{
  "arch": "uvit",
  "dataset": "photos with spoken descriptions (Open Images, Localized Narratives)",
  "image_size": 32,
  "conditioning": "none",
  "objective": "flow_matching",
  "norm": "layernorm",
  "norm_position": "pre",
  "mlp_ratio": 4,
  "inner_norm": false,
  "moe_every": 2,
  "lr": 0.0015,
  "beta1": 0.9,
  "lr_schedule": "wsd",
  "weight_decay": 0.2
}
Rows from block 8 of a small image flow-matching model, named by matrix and row number. Rows with one number belong to one neuron. Each number is 500 + 40 x the weight over its row's rms, rounded and kept within 0 to 999. All counts start at 0. Numbers have three digits each.
After each neuron's rows are labels from the 100 images, of 14976 (inputs lightly noised), where the neuron reaches its highest value: "strongest on" is what is common among them. Only what is clearly more common there than usual is listed. The data: photos with spoken descriptions (Open Images, Localized Narratives).
# fc1: MLP up (model.blocks.8.mlp.fc1.weight, 512x128), inputs 0-127
# fc2: MLP down (model.blocks.8.mlp.fc2.weight, 128x512, transposed), outputs 0-127

fc1.47:487424454434490481513479419525525538476513457562546498511551545481516471532486551474578471530482518567501461536506531501467550486542513526502467433569467503489449487472513452531535505523537529524481557528491483476485548448449499471475499502463562536445450470551533556585540478469501509475505501531533463568473489487439421437446456402453450482550489521533556499453539539603464555492536
fc2.47:463440520516466521499475557505514536461478477499450512544405518530523465457521425584537468482537479495503423588522530541597475542561533470480513482528517460425493480500486507475473456515575506504426496381453488493530466489520487521482473510491475532557503547445500461461531483490541479439496471444520542535486470532456516550501553449436573461491565501472524465590469480534527500431488
strongest on: text has "grass"

fc1.87:501478442530514555478517495484507537520484514468533538516496555489550467537462463497516456426503529407498404500479555536460508479542505509505520540519545510470444522477524417477506504527546496548469440496459461600443521544554481438467548526502515461502467596546569537532470578511504489490488527520512480510598427401485458517535489494494534563497490431525459489518523401554480512475500
fc2.87:486485445522544462483481575566489544420428480444515500567483479523570496555454486529440444537486558487544468466562489432517498530507487512504462533529534536538527480490488498506479518523444501543514503524547513467484472509441586529505535490510415495458499467485497536427465398480541502489445533547444451472520625501519535523461424495518551499459548474455465553490558546537465526484463
strongest on: text has "grass"

fc1.311:546491460565492477508560450436556499499505456477508495465521519446508492505473562509488502524473467537446536557521473553418507418455496521453508515586515542459465440489517495470454508415508487512486465475472415468502409547468425456478530600583507525487480494445539551488505498459489582489511476448470489559485478491462535515476504530532497482531525484425462570474434497521547566549536
fc2.311:569487469579448469591533479488572549465497499508512486463551476462493483494520548499445503478513470495570492521539467535440518592475470496471544487588468473502513497546580542480511549482486522505490547525529490537447476475549482486477457508507531546540481546407568480429525465460452494496478497485446493533437465539474531580477581519457525495533508528421514485602473447474548437474502
strongest on: text has "sky"; text has "water"

fc1.464:448467448523443453490514493479486496523484519541460499437506525487499468480483496521503432452581482504488528516427565479434601517523474505416539510581484522508449516474518472486517479438502565501493515496449394496443518507428469470464614593497537476446494468506579508555515500537514543430501513495544466585480465461478489455481479497541510464462551539483540536453494487484497512428515
fc2.464:498439468556460488563439595518474545499485486436453457483483546480506531514465487525525500463548484498539444577582482483548449500544456481463457515494509491418470522536436454469521506526537458521494548543492513581472502475504541479544458527459543442529473576438481445501474540479527427407478493437508500537531491493522484546523515431411587456522497506510453467515496504488507493437432
strongest on: text has "grass"

fc1.302:445421533554444515469480526459569544475560453536518437504441510434496527507526565507517503499538498501528501520503500521510549415488494529524565466519534545508514479458554452575551484465492474487440566498469499538459523478488556521481517563503591475528490483470514521483503513485517569516518433531532517528506418411479468441504431453453445552444493479557537566526473441532526529410521
fc2.302:546516441432511488502484471527500506512432531523551485571540465500497465511493496484519457481470537530501556490552524495575511498503506509448495401483582491494534427432496525500541518436608548528488459571525527492471508442513538446514454484495551444517463501577448487454553451459494466492428572519432552512522536475523426509506442472454457452561546461529528432519548542486529482492480
strongest on: text has "grass"

fc1.440:426421444542467555446580498456478588515451487541493493498490530525515507479462491514461514424483582458487407478455544558499509451515466491506543503536515608474507588475536440499463538482480468484538530432455467517473534578445451484503573508503502432540478569500486579490497482484522492510475512524518459504545485435476438513532465472537516530469539539490555475448512450530473465508516
fc2.440:536473457440538523521475492548539492386492524437544445547567533552539514590474472542484452567509530478486511530480521445451506493543475430511461526453472511542506482503453522462488506528473461577517542511572536512511492487511543551573483427491442504510514493448466400473427443504459440531507513446493525461487576593525494516563501492506503483495497427496517544495492550526547551520467
strongest on: text has "grass"

fc1.83:499482513494428496455503548569488478553465528432532549545482542470481544532509528530537490526513502475570505501504470454490496478481530519490552519539523526518416460480477485515489530502587518554485494484446521485516538520520426517532537488522580473501526465499540503492436544522556583376535439479490469545508456542571509475418464439505458533470447570532483488488505422521499567386522
fc2.83:481513569417497508490423520478450517480508432521510478503429465543568494540525422549531485526487549474522480492443499502522421467583501486530438499460505539478434536522508449518480524517506537494501506539549506495512484454527536536520531434449498440442534460531458511524519525555575487568548523519537502442499561410447466477546427479435518499483463457523448569443496493568464565532496
strongest on: text has "sky"; text has "water"; text has "grass"

fc1.425:496458475477427497465476477538507492535495462495481524515538516548499484449496490505517466490500551480493448481478560544348515442568475455514543502510515375579512499497503438499555584556521531496432442486455467508460584522485483477458564510467568479479491451475520559488513475511482479449526461512512430499518473472465418467456432419524490498498565538508520473468508482497543530476546
fc2.425:488467476527554503513472521494545510501501503527495518422564471568526531487490460495526488564529480549493482530469518474450409466541506500487483513459483515482522476458437491518432483643552561506530600494543517443510418518446498501513470423510499506569562513475486431585499541439522505539563499507514532509502509558435477483546570510479501430512480507505565518444451483432537522539480
strongest on: text has "sky"; text has "water"

fc1.23:479497533471488593466569544462465451460495511477514596475432538521514542511524512525456492495489582526443464535497496512476481470461614450441521496519465522527468484394448533471509519517518521553495476489510481489504443542490442432485542454500549504599473503512447508535484585484521470469494497511465477436519434487503426573482534489503417488548475535419541479541480513549483478527534
fc2.23:472491528447436458533459564550530489634453531436503475520512494580585510571556499501500495516529386486522534496527463467466456562508422437486490472508462430399439456507516513544501512498482483489488539543489484500445499496478488465520442516514509467514481531497507490521500471512471492461520511519520560536519421472600473538439543498502523477532522491576532500473502556533547474452453
strongest on: text has "standing"