config.toml
model = "image flow-matching model"
dataset = "photos with spoken descriptions (Open Images, Localized Narratives)"
train_examples = 101725
image_size = 32
horizontal_flip = true
conditioning = "none"
arch = "uvit"
objective = "flow_matching"
cond_dim = 192
logit_normal_time = true
norm = "layernorm"
norm_position = "pre"
hidden_act = "quick_gelu"
mlp_ratio = 4
head_dim = 64
fused_qkv = true
qk_norm = true
parallel_block = false
dropout = 0.05
inner_norm = false
moe = "top_k"
num_experts = 32
moe_every = 2
expert_mlp_ratio = 2
experts_per_token = 2
shared_expert = false
patch_size = [4, 4]
layers = 16
width = 128
positions = "learned"
residual_init = "none"
optimizer = "adamw"
learning_rate = 0.0015
beta1 = 0.9
beta2 = 0.98
eps = 1e-08
max_steps = 6100
batch_size = 64
epochs = 3.8
lr_schedule = "wsd"
decay_fraction = 0.4
final_lr_fraction = 0
warmup_steps = 610
weight_decay = 0.2
Rows from block 11 of a small image flow-matching model, named by matrix and row number. Rows with one number within an expert belong to one neuron, the router's apart. Each number is 128 + 32 x the weight over its row's rms, rounded and kept within 0 to 255. All counts start at 0. After the name is the row's rms in percent of the matrix's.
After each expert's rows are labels from the 100 images, of 14976 (inputs lightly noised), where the router gives the expert most weight on average: "place" is the part of the image that holds the peak; "patch colour" is the nearest of a few named colours to the mean colour under the peak. Only what is clearly more common there than usual is listed. The data: photos with spoken descriptions (Open Images, Localized Narratives).
# router: router (model.blocks.11.mlp.router.weight, 32x128), inputs 0-127
# up: expert up (model.blocks.11.mlp.up, 32x256x128), inputs 0-127
# down: expert down (model.blocks.11.mlp.down, 32x128x256, transposed), outputs 0-127

# expert 1
router.1 132 [ 67  37 173 120 102 182  93 137 115 124 209 103 100 135 145 106 148 183  66 117  76  70 100 171 105 115 147 150  78 142 145 176 113 160 116 141 134 125 159 135 122 137 150  97 126 116 148 114 101 167 105 110 103 154 164 113 121  79 119 101 130 164 130  71 147 104 133 136 109 133 190 187 164 117 139  82 138 123 121 116 154 147 147 116 102 158 179 117 136 120 161 139 142 109 130  84 118 146 145 119 185 172 140 122 129 181 134  85 143 108 121 211 109 110  70  91  99  89 112 165 117  82  76 151 125 184  96  86]
up.0 084 [147  65 161  79 176 121  99 133 157 128  82 167 134  81 166 119 170 125 141 175 129 161 113 148 125 193  54 133 159 129  81 118 147  97 190 148 196 158 148  42  86 114  96 125 138 136 127 112 104 199 161 150 166 115 146  98 135 147 112 138 109 143 142 165 106  83 125 116 152 127 119 111 143 134  65 111 163  87 136 122 102 110  95 166 187 167 137 110  90 116 109  77 121  99  99 113 107 130  96 119 164  90 116 156 178 100  92 149 165 136 176 148  99  76 142 155 144 170 112  98 158 134  97 114  86  87 185 114]
down.0 090 [128 118 143 139 130 188 150 175 182 130 135 174 144 193 144 118 139  95 181 216 126 118  90  97 132  98 157 125 150 137 150 113 147 151 110 150 132 155  74  97 156 169 155  47 141 102 137 113  55 123 128 183 154 124  77 112 106  88 151  82 146  88 153 143 127 151  99 158  92 104 167 127 127 151 155 171 184 127 148 121 155 113 159 179  72 113 176 153 101  96 152 115 120 108  95 108 107 134 140 145 172 118 135 118 116 132 135 146  88  88 100 210 137 129 120  26 101 113 125 161  98  98 122 172 160 103 142 126]
up.1 109 [140 135  94 142 117 113 127 135  96 119 122 144 153  87 149 144 179 154 175 100 132 132  97 103 169  87 157 151 138 138 162 128 120 129  97 109 129 215 129 156 101 120  91 203  96 123 109  74 114 128 138 116 115 186  94 159 115 122 201  77 138 124 136 158 129 112  56 137 131  91  65 150 122 158 128 112  97 134 191  94 149 118 132 126 148  66  76 190 143 140 121  87 157 185 138  70  82 120  92 128 102  98 141 159  99 167  92 149 168 125 162 141 152 129 105 104 127 161 109 112  59 113 160  72 214 110 121 134]
down.1 105 [170 177 164 156  67 105 173 102 152 185 120  93  74 116 164 110 180  97 120 132 121 122 159 117 123 168 138 143 145  77 114 136  86 113 145  90  55 111  96  98 148 168 138  97 116  87 114 178  86 119 127  56 122 134 139  89 163 150 132 153 103 108 124  76  76  77  76  77 126 106 105 109 131 131 152 125 150 104 162  88 157 146  88 106  83  79 166 138 143 161  89 101  83  80 164  79 101 105 169  96 129 132 150 158 169  94 134 144 107 164  83 125 116 128 137 189 188 173 103 107 136 165 104 145 107 130 141  92]
up.2 092 [157 155 152  97 104  71  95 189 161 111 129 131 106 156  52 105  79 126 122 133 124 104  93 112  94 173 119 107 154  95 101  90 114 124 167 156 140 119 139  99 115 155  72 115 176  76 101 118 192 121 135 190 110 108 110 120 140 108 105 145 161  79 174 188 120  91 104 129 183 141 157 140 124  92 161 132 102 190 103 158  99  70 172 174 117 173 128 169  72 119 144 146  81 128 163 143 146 129 114 149 123 123 184 136 119 170 114 159 128 148  94  80 115 181 186 147 145 104  81 145 102 143  55  91 135 169 125 140]
down.2 092 [161  90 108 130 142 140 110  75  75  87 165 194 163  85 109 127 106 172 123 138 146 127 161 147 136  85 118 141 128 125 143 211 191  71 140 159  95  80  65  59 122 126 144 203 164 165 143 114 155 156 158 151 162 152 138 124 174 178  97 122 123 137 109 105 143 182 113 123 123 105  96  89 121 112  88  91 184 133  97 102 123 145 113 129 138  94 108  97  94 133 118 124 145 161 125 123 182 144  79 142 168 194 156 125  82  99  92 120 167 142 121 131 176 180 131  85 142 173 178  89 141 179 142 163 116 133 132 136]
place: bottom right
patch colour: pink

# expert 5
router.5 065 [116 189 123 187 167 130 143  97 110 166 109 136 162 155 160  91 125 141 179 107 183 148 150 156  88 103 205 144 142 133  65  65 190 167 152 108  97  90 105 164 142 108 140 130 100 126 136 178  88 133 112 158 133  99 139 157  78 134 137 149 115 169 135 160 130 189 128 193  89 106  98 131 105 195 119 133 111 142  75  97 154 125 106 101 127 134 107 114 105 195  83 170 172  97  81 129 121 138 136 126 121  95  66 109 167 131 166 166 144 106 123 103 186 117 104  87 101  82 119 107  83 125 123  83  85 136 115 164]
up.0 089 [133  77 136  68 113 113 115 118 142  73 151 101 122  62 141 125 163  85 126 139 161 186 116 126 125 114 116 128 110 131 123 148  83 109 159 133 143  93  83  75 126 156 112 230 171 137 121 109 164 150 139  99 139 149 117 174 151 108 133  93 129 114 127 126  65 141 138  89 233 200 101 127 117 126 126 148 149 154 177 109 101  92 108 116 146 100 198 147 157  80 159 138 108 147 119  64 124 106 152 154 141  96 144 166  69 127 130  79 150 126 184 136  87 147 113 149 130 122 172 140 132 127 130 206 178  89 114 136]
down.0 091 [139 120 113 150 174 153 143 136 141 164 100  81  79 103 107 141 123 152 132 112 112 139 160 147 119 155 115 137 187 157 120 105 161 192  99 115 172 148 213 160  79 143 184  77 162 162 135 118 136 131 143 154 138  87 142 123 106 120 133  87 111 130 153 128 134  89 157 202 136 138 156 144 157 122  89 100 102 112 146 127 190 149 101  79 108  98 116 119 151 169 103 147  87 139 129 141 122 214 116  92 164 124  84 118 146 119 181 193 149 111 112 118 119 112 115 172  69 192 124  91  90 136 126  38 113 180 188 105]
up.1 110 [177 126 160  70 144  86 171  62 103 125 141 121  96  95 151 129 116 124 170 101 158 171 173 141 181 145 100  87 130 175 102 136 158 122 135 162 112 125  96  56 126 150 131 179 172 136 123 103 158 187  94  46 158 111 150 126 158 185  95 102 118 114  66 121  88 156 160 117 172 143  79 108 160 140 109 121 133  88 146  55 169 140 123 104 162 115 149  92 129  59 121 134 112 120  90  93 147  92 100 141 165 167  98 154 111  98  82 110 181 133 196 144 131 147 128 133 120 112 167  97 139 169 124 181 119 137 108 107]
down.1 132 [137 154 110 177  88 127 156 217 175 179 120 102  99 102 130 123 179  94 105 117  61  99 148 121 126 195 146 153 163 100 151 132 122 167 108 147 155  73 181 194 168 146 150 120 113 123  93 139 119  59 167 100 124 162 149 148 131 142 161 134 137 118  83 152 156  72 163 141 124  94 132 165 163 171  74 180 122 137 105 165 169 126  69 152  87 116 117 118 130 166 129 108 163 109 130 148 120 136 113 106  78 121 127 165  96 119 172 106  93 134  52  98 120 115  89 141 100 127 104 119 110 142 145  64 142 105 202 148]
up.2 103 [155  95 184  24 122 160  76 124 136 134 168 114 125 141 126 120 114 128 116 124  84 147  95 113  99 159 104  87 162 121 142  90 115 119 175 107 134 115 133  46 133 141 128 119 169 119 144 156 131 129 138 143 155 149 116 112 120  91  59 122 136  99 131 123 134  21 116 103 161 136 159 124 159  70 201  81 172 152 163 160 108 128 147 122 154 149 101 137 113 136 104  81  96 185 124 108 131  87 135 122 143 129 223 181 130 151  88 146 113 106 150  90 125 154 197 138 182 135 119 115 172  96  97 145 153 113 160 163]
down.2 090 [168 107 102 146 117 129 115  98 127 108 115 121 202 166 200 162 104 168 109 146 142 119 144 182 110 107  97 162  68 137 131 137 120  87 127 150  64 137  60 119 169 145 168 145 115 147 130 165 126 137  86  79 163 169 197 118 135 119 161 173 172 130 108  61 128 115 120  69  77 163  79  89 123  61 146 136 142 178 125 115 135 153  86 128 100 151 183 131 165 102 182 159 166 121 131 144 119 170 173 125 145 149 104 116 174  86 122 137 156 202 166 170 136 129 134 116 134 113  80 129  98  88 107 118 177 127 129 111]
place: middle left
patch colour: black

# expert 13
router.13 064 [125 173  83 177 144 121 168  64 112 197 108 150 166 154 150  94 137 135 181 115 175 146 169 160 120  99 183 135 145 137  67  63 196 183 139 138  97 106 120 183 130 111 160 123  98 110  88 170  96 129 110 142 134  83 128 141  66 150 150 147 138 158 122 165 149 170 122 183  88  80 121 145  73 179 114 145 113 139  79 124 150 119 101 126 125 147  90  85  97 214 110 155 169 108  96  94  93 111 144 143 117 100  82  79 159 119 146 150 128  95 155  99 154 121  91 113 110  98 105 121 103 116 104 109  78 116 115 164]
up.0 090 [125 115 133 108 175 162  86 169  81 136 152 126  93  53 107  84 116 184 169 109 146  48 128 144 179 163  93 133 122 136 173 160 109 141  94 152 206 125  99  67  97  95 106 139 150 126 104  31 152  94 116 126 157 143 182  95 119 157 117 101 134 160  75 160  92 130 120 147 130 134 155 185 134 177 128 109 122 102  72 165  94  71 140 119 140 108 106 104 142 133  98 122  96 144 140 133 211 119 121 129  79 129 148 136  94 168 112 109 143 124 194 122 122 173 102 153 105 153 135 124 115 131 180 120 145  82 102 108]
down.0 090 [151 112 186 121  89  99 131  94 136 214 158 134  80 129 189 129 131 107  88 118 127 134 126 121 146 159 173 105 128 105 143  89 145 115 141 114  95 131 154 166 189 101 135 107 118 212 144 173  93  88 165 146 110 151 149 157 141  67 129 145  72  67 130 140 145 124  90 145 100 114 170  90 122 100 172  69 197 184  84 161 125 157 126 100 109 140 118 169 146 128 203  67 119 165 139 139 142  91 142 135 199 110 172 109 141 114 114 110 127  93 104 138 142 112 150 133 141  86 162 179 152 177  81 122 129 105 151 152]
up.1 117 [145 125 101 151  82 140 111 188 170 135 105 113 115 136 127 177 122  94 115 194  71 121 162 171  86 100  58 179 160  85 155 153 129 121 131 136 112  50 137 121 121 102  94 171 105 102 109 140 133  74 146  86  84 146  93 159  96  94 137 117 124  66 174 118 125 138  88  88 130 124 197 127 136 168  88 110 164 115  94 106 121 175 152 185  84 141 138 146 131 148 165 101 206 155 101 168 113  64 151 133 133 121 158 123 170 147 107 123 167 111  93 134 169 106  95 134  97 108  88 107 151 123 158 134 194 121  78 120]
down.1 121 [174 168  92 115 131 142 128  94  97 118 107 108 161 177 143 104 103 158 161  86 143 167 126 101 108 112 109  70 100 165 101 113 142  86  88 118  68 163  71  94 191 180 153  78 159 103 124 148  85 153 128 112 156  90 134 120 162  87 133 119 133 123  92 113 137 122 116 136 109 132 101  93 115 126 106 139 120 207 171 133 184 148 108 127  92 107 163 101 167  96  94 193  71 120  88 113  45 128  75 126 151 168  81 116 121 114 181 138 108 158 173 140 144 194 160 173 124 164 125 141 122  90  77 123 141 167 125 168]
up.2 090 [140  78 171 132 113  75 133 129 103 169 180   8  84 133 145 153  95 115 107 193 100  92 132 153 118 166  96 174 135 116 105 158  67 150 150 127 146  81 126 186 122 111 132 140 109 130 112  65 115 100  90 123 124 144 149 113  49 163 125 130 176 173 136 111  82  80 117 134 132 186  90 145 178 105 139 117 132 137 106 171 115 131 147 103 185 130  96 120 196 142 117 142 108 102 130 149 197  87 163 135 135 165 157 104 139 116 171 171 146 149 117 123 122 109 111 177 153 124 157 128  97  69 150 172 113 127 137 101]
down.2 094 [170  92 137  79 135 196 112 121 161 155 155 139 192  98 182 141 102 147 141 110 131 144 146 127 109  97 154  92 160  73 104 140 139  99  95  90 128 155 120  94 144 117 148  78 131 131 112 195 123 173 159  43 159 126 161 114 116  74 110 182 108 105 132 144 145 121 106 119 199 140 205 128  67  89 146  98 171 123 140 100 127  71 123 136 105 133 176 143 138 124 126  77 144 147 156 131  87 105 130 110 175 138 106 120 159 124 143 125 219  62 148 157 118 102 196 101 138 141  87  96 154 104 168 122 159 102 130 127]
place: top left
patch colour: black

# expert 0
router.0 063 [153 179 122 157 145  95 179  94 106 176 108 167 172 150 157 131 115 145 173 112 182 143 169 158  88 126 186 118 146 128  85  76 199 180 126 118 111 140 118 168 101 100 154 130  78 140 100 168  95 118 103 163 116  61 114 149  65 151 128 137 118 157 117 154 114 165 131 193  63  93  97 124  56 187 135 150 101 156  98 104 154 148 121  97 118 141  99  96 101 180  91 151 173  91  80  92 111 117 147 124 136  78  71  94 155 135 137 147 141 128 112 115 156 109  82 109 108  88 115 123 111 122 120  68  92 111 131 168]
up.0 116 [129 123 110  50 160 110  85 161 128 129 100 125 145 104 144 134 151 106 111 123 142 167 112 177 158 137  82 141 159 144 116 186 183 107 188 155 126  99  60  94  61 124 133 165 106 124 117 121 190 171 121  62 108 158 207  95 115 139 135  90 141 126 121  66 135 141 136 163 134 127 122  58 103  87  64 115 166 160 140  83 158 133 169 140  94 158 120 123 151  73 146 142 145 129 109 179 146  71 177 137 190 138 111 188 113 124  70 155 128 157 131 173 137  81 129  98 120  98 144 107 149 128 133 149 127  99 165 109]
down.0 135 [132 136 157 184  69 171 154 140 141 149 127 153 111 147 131 127  87 129  86  61  99  88 117  90 137 152  96 115  96 125  97 138  80 106 112 101 110 127 137 156 157 183 208  88 135 118 139 233 121 114  76 179 107 106 123 102 188  96 141 205 149 120  91  79 104 102  81 143 138 107 149 127 174 162 166  99  93  85 160 175 113 153  87 139 126 134 123 124 116 180 140 140  90 146 130 101 107 128 113  80 118 108 106 139 109 103 165  99  85 134 138  77  96 141  62 111 107 170 110 136 164 128  71  94 104 151 144 104]
up.1 094 [150  81 176 164 117 142 167 138 184 175 104 150 176 129 143 154 194 157 192 101  74 137 119 144 154 124 130 168 102  89 138 162  92 138 111 152 191 164  97 128  93 126 135 173 171 100 144 106  82 115 135 163 165 159 155 144  49 135 129 151  72  68 136 101 120  79 114 112 129 105 159 102 132 110 192  84 148  82  99  85 104 141 158 108  94  67 111  45 113  94 149 124  78  93  96 137 116 201 150 134 132 124 143 139 112 155 116  71 122 146  90 114 142 118 157 113 136 147 144 127 121 147 153  84 104 154 126  94]
down.1 109 [102 134 100  90 114  92  42 123  59  73  89  94  98 172 105 122 147 175 109 135 156 129  80 160 145 124 143 127  74  89 137  94 158 118 186  61 109 101 140 164 161  75 134 133  89 134 123 121 130 155 122 115  68 146 105 100 114 169 148 100 164 160 185 147 122 154 107 106 128 123  74 137  89 117 102 134 135 162 104 102 148 187 123 169  86 141  66 149 152 108 143 119 158 140 171 156 196  74 125 100 127  84 105 138  78 178  82 136  97 141 130 134  98  94  86  90 149 117 148 148 116 113 126 139 171  69  83 130]
up.2 092 [ 90  53 136  88  79 113  73 179 132 128 102 138  99  86 128 126 135  95  76  67  74  91 156 141  93 107 140 170  58 180 138 169 112 124 152 104 114 100 119  98 151  83 166  79 114 168 127 142 106 144 117  62  86 167 143 105 143 141  94 149 136 129 144 133 117 100 144 115 170 162 120 193 150 134 142 131 178 176 191 169 121 129 107 142 119 190 152 163 140 165  94 151 180 114 177 128 139 181 155 117 136  90 157 160 125 106 176 101 125 110 141 157  76 148 110 128  95 163 149 122 135 170 154 162 182  91 113 105]
down.2 085 [140 120 131 137 116 188 101 158 138 176 124 117 137 111 114 135 141  98 130 205 166  54 112 124 176 130 137 162 103 111 155 103 104 150 137 121 149  52 134 113 143 130 106 105  95 114 110  99 136  95 139 106 126 185 165 141 155 201  98 123 115 136 145 138 116 173 179  93 205 127 171 158 121 145 148 109 104  73  82 107 144  96 137 183  89  68  89  55 147 121 149  84  89 128 137 116 159  54 129 132  90 127 157 150 179 116  76 115 163 112 118 113 115  92 104 121 135 145 179  95 168 185 160 122 158 100 160  76]
place: middle right
patch colour: black

# expert 25
router.25 066 [105 166  78 175 145 105 187  64  99 178 120 151 148 144 144  77 134 115 208  93 169 125 147 142 101 112 186 127 142 134  74  90 176 180 141 113 108 108 131 163 113  92 161 131  90 158 123 172  93 131  93 147 140  75 133 154  95 165 131 157 142 166 120 156 129 170 120 142  83  79 102 115  43 175 123 133 113 138  77 123 154 126 110 133 103 151 119  89  96 217 118 144 160 117  88  94  82 109 120 135 112  98 105  84 164 114 168 133 125 117 122 103 166 111  89 110 103  92  87 139  81  98 117  90  77 122 116 163]
up.0 095 [131 117 111 139 141 117 107 134 159 149 144 138 120 158 110 151 118 134  94 222 120 132  96  94  99 125 111 111 142 117 169 114 182 128  74 106 149 119 123  77 143  51 116 104 112 147 149 162 127 131 107 121 130 154  64 120 173 122  78 122 197  69  96  98 142 107  91  85 109 100 170  71 188 129 133 141 103 115 149 137  26 123 123 141 150 160 117  88 165 130 140 138 114 137 116 153 156 110 136 117 202 140 157 118 121 156 132  99 122 160 125 237 168 106  95 201 132 169 113 128  77 150 150 130 162 172 130 148]
down.0 118 [127 156 112 122 123 138 119 101 108 139 123 135 177 128 147 131  82 172  99  51 121  65 137 156 173 104  73  86  36 123 129 202 112 102 166 163 131  92 104 162 155 159  91 103 134 183 195 127 151 121 108 108 151 113 130 127 158 108 144 112 115 111 150  85 141 148 150 165 141 108  92 201 123 165 157 110 132 144 146 169 157  98 115  73 122 138 135 106 139 112 147 191 124 170 132  82 127 158  73 101  87 115 147 104 154  61 178 141 142  65 162  82 137 210  93 116 119 155 147 131 124 104 137 132 111 159  97 144]
up.1 099 [169 111  85 111 136 117 145 104  99  41  35 159 128  86  82 125 124 134 118 203 125 142 162  89 115 153  73  90 193 101  94 178 143 122 136 108 111 140  96 105 131 148  88 121 155 155  87 170 183 142 153 185 120 157 131 170 161 157 139 185 100 133 109 119 108 114 132 145 143 157  98  74 144 154 121 122 117 152 150  85 119 103  97 139 125 139 147 143  87 125  51 144  73 132 149 127 159 148  88  83  70 150 129 185 103  74 100 104 145 132 106  89 150 130 159 136 141 193 142 147 123 159 117 158 146  94 176 118]
down.1 105 [123 152 148 132  84  89 105  86 170 156 161 112 116 101 121  84 131 128  83 108 113 112 137 161  77 124 174 176 114  83 118 120 141 135 150 132 111  53 195 138 205  86 125 140  60 114 103 120 156 108  83 112 114 177 165 121  82 132 131  83  85 139  76 139 142 113 178  93 143 119 197 180 103 129 112 121  87 168 126 168 132 197 145 166  70 105 125 105 132 111 129  99 122  53 155 132 115 102 150 161 161 193 130 142 115 215 135 124 109 150 113 119 113  81 123 101 120  83 165 174 151 139 119 125 133 130 137 117]
up.2 103 [133  23 155  62 124 142 103 175 126 109 128  95  90 141 106 166 112 158 108 126 127 113 114 134  97 141  89 181 134  95 132 166  81  80 105  98 181 143 116  73 144 113 132 111 146  85 126 143 156 126 136 111 124 201 152 150 119 126  94  98 140 129 118 115 117  66 110  73 190 176 209 120 166 108 171 124 150 108 202 184 102 101 106 143 125 171 114 162 141 119  97  91 127 117 136 116 116 143 203  89 140 128 173 154 125  93  90 142 153 104 148 158  75 113 115 163 173 131  83 107 148 143 138 163 154 103  96 158]
down.2 078 [152 130  96 127 151  91 107 146 129 184 128 124 156  97 138 149 122 100 133 108 154 153 132 115  95 154 205 142 132  89 128 166 153 139  88 109  80 135  98 158 141 117 199  84  77 153 120 178  68 127 155 146 103 131 143 137 120 170 105 176 151 171  55 115 114 111  59 126 129 116 128 133  92 120 137 162  78 140 117 118 105 148   6 133 188 113 110 143 140 181 152 128 131  93 110 143 127 195 104 143 117 118 112 154 115  85 148  97 135 189 168 157 128 113 188 144 137 162  50 168 119 128  94 105 126 118 172 112]
place: middle left
patch colour: black

# expert 31
router.31 064 [118 175 100 174 124 120 162  56 106 194 123 136 177 153 133 119 130 164 187  95 173 138 168 159  95 124 173 137 130 130 121  67 184 184 145 145 107 133 108 174 100 114 174 106 113 154 104 189  90 115 105 132 103  82 112 145 108 174 138 152 139 149 149 150 137 178 133 170  77  71 118 125  95 175 111 142 108 130  85  97 158 144  97 136 104 137  71  82 137 220 120 201 160  88 106  90 114 135 149 137 121 115 112 108 163 107 147 174 143 125 167  94 146 107 109  81 119 105 121 134  85  94 128  97  84 150 114 173]
up.0 105 [150  44 110  48 127  99 101 141 135 145 159  96 110  97 104 153 155 106  98 150 119 133 146  81 164 122 150 128 193  74 143 146 141 144 127 112 170 126 140 105 149 124  92 111 113 140 121  72 127 136 196  93 160 163 138 184  94 168  73 147  96 127 126 126 124 126  93  91 174 163  40  89 139 125 133 126 159 145 150 137  62  90 111 163 152 104 169 113 119 132 106 110 139 145 149 116 176 174 117 101 115 136 185 144 115  87 108 125 130 102 144 128  90 157 160 191 223 138 149  82 168 149 169 136 130  72 149 118]
down.0 096 [100  98  99 102 146 149 126 138 100 147 110 102 110 129 146 158 108 130 123 119 117 105 155 173 125 159 108 153  86  89 121 146 107 171 141  94 113 102 118 163  95  94 138  96 141 178 132 130 132 114 147  55 112 155 161  92  48 187 140 150  64 150 176 140 128 132 164 141 181 128 169 192 119 172 152 114 115  86 111 104 228 185 118  85 129 114  92  80 158 151  76  84  84 142 137 103 108 139 152  67  94 128 131 107 199 119 137 160 168  89 134 121 130 109 129 171  63 139 146 145 202 146 122 154 137 164 122 104]
up.1 088 [130  90 133  97 147 139 119 200 140 147  39 123 144 126 165 136  99 137 148 106 144  80 168 146 140 166 110 121 171 190 109 143 115  50 113 149 120 128 142  68 117 124 108 152  96 119 149  69 119 107 111 124 118 192  63  78 137 163 139 171 146 146 117  82 109  74 173 119 116 145 194  81 170 122 137 127 137 134 142 129 163 128 138 174 152 113  91  99 126  94 180 121 134 119  96 150 122 135 152 171 134 122 146 163 148 118 105 137 123 134 147 146 121  94 150  70 184  82  28 189 152 107 155 128 143  99 110  67]
down.1 076 [ 84  98 182 108 168 123 168 132  66  97 168  99 131 184  86  91 144 159 152 190 157  85 114 136 163 149 105  78 109  94 110 125  99 120  50 153 106 143 144 176 109 104  80 114  77 172 153 168 122 140 115 113 152 143 146  90 171 142 103 109 124 130 146  96 108  93 152  65 118 133 132 144  77 142 133  99 137 121 123  90  85 150  78 153  77 156 159 177 167  93  95 102 163  81 150 125 154 138 128  61  78 185 173 125 147 141  85 158 149 113 119 156 153 106 162 165 111  99 180 129 122 194 139 153 109 158 132 107]
up.2 095 [162 101 197  68  92  89 138 114 171 118 163 119  89 133 123  83 160  86 111 114 133 128 148  68 120 131 140 144 159 106 106 157 124 140 112 139  75 165  59 133 150 133  88 124 160 115  86 140 218 137 127 130 114 125 147 196 142 125 152 134  78  79  74 171 110 118  77 151 159 157 147  98 160 132 148 154 113 187 156 177 118  59 192 138 130  59 128  95 168  83 138 142 124 165  94 117 126 131 133 142 142 161 143 165  96 142  97 129  97 137 148  96  88 189 199 113 164 111  67 123 116 146 139 127 111 126 136 114]
down.2 081 [120 159  55 129 164 106  82  95 120 152  76  75 145 133  93 164 135 173 106 105  86  78 121 154 128 107 147 167 142 107 173 158 171 160 137 161 158  67  94 184 166 127 149  97  58 178 164  65 143  83 125  93 147 172 144 146 131 176  80 140 152 139 164  98 154 208 166 156 126  94  90 136 139 172 127 141 116 144  79 133 175 110 101 137 118 141  82  76 114  91 118 145 151 136 113 132  94 134 128 177 103 108 148 117 161  96 155 117 139  83  89 163 200 117 124 125 126 152 136 132 153 128 169 120 166 100 179 125]
place: top right
patch colour: black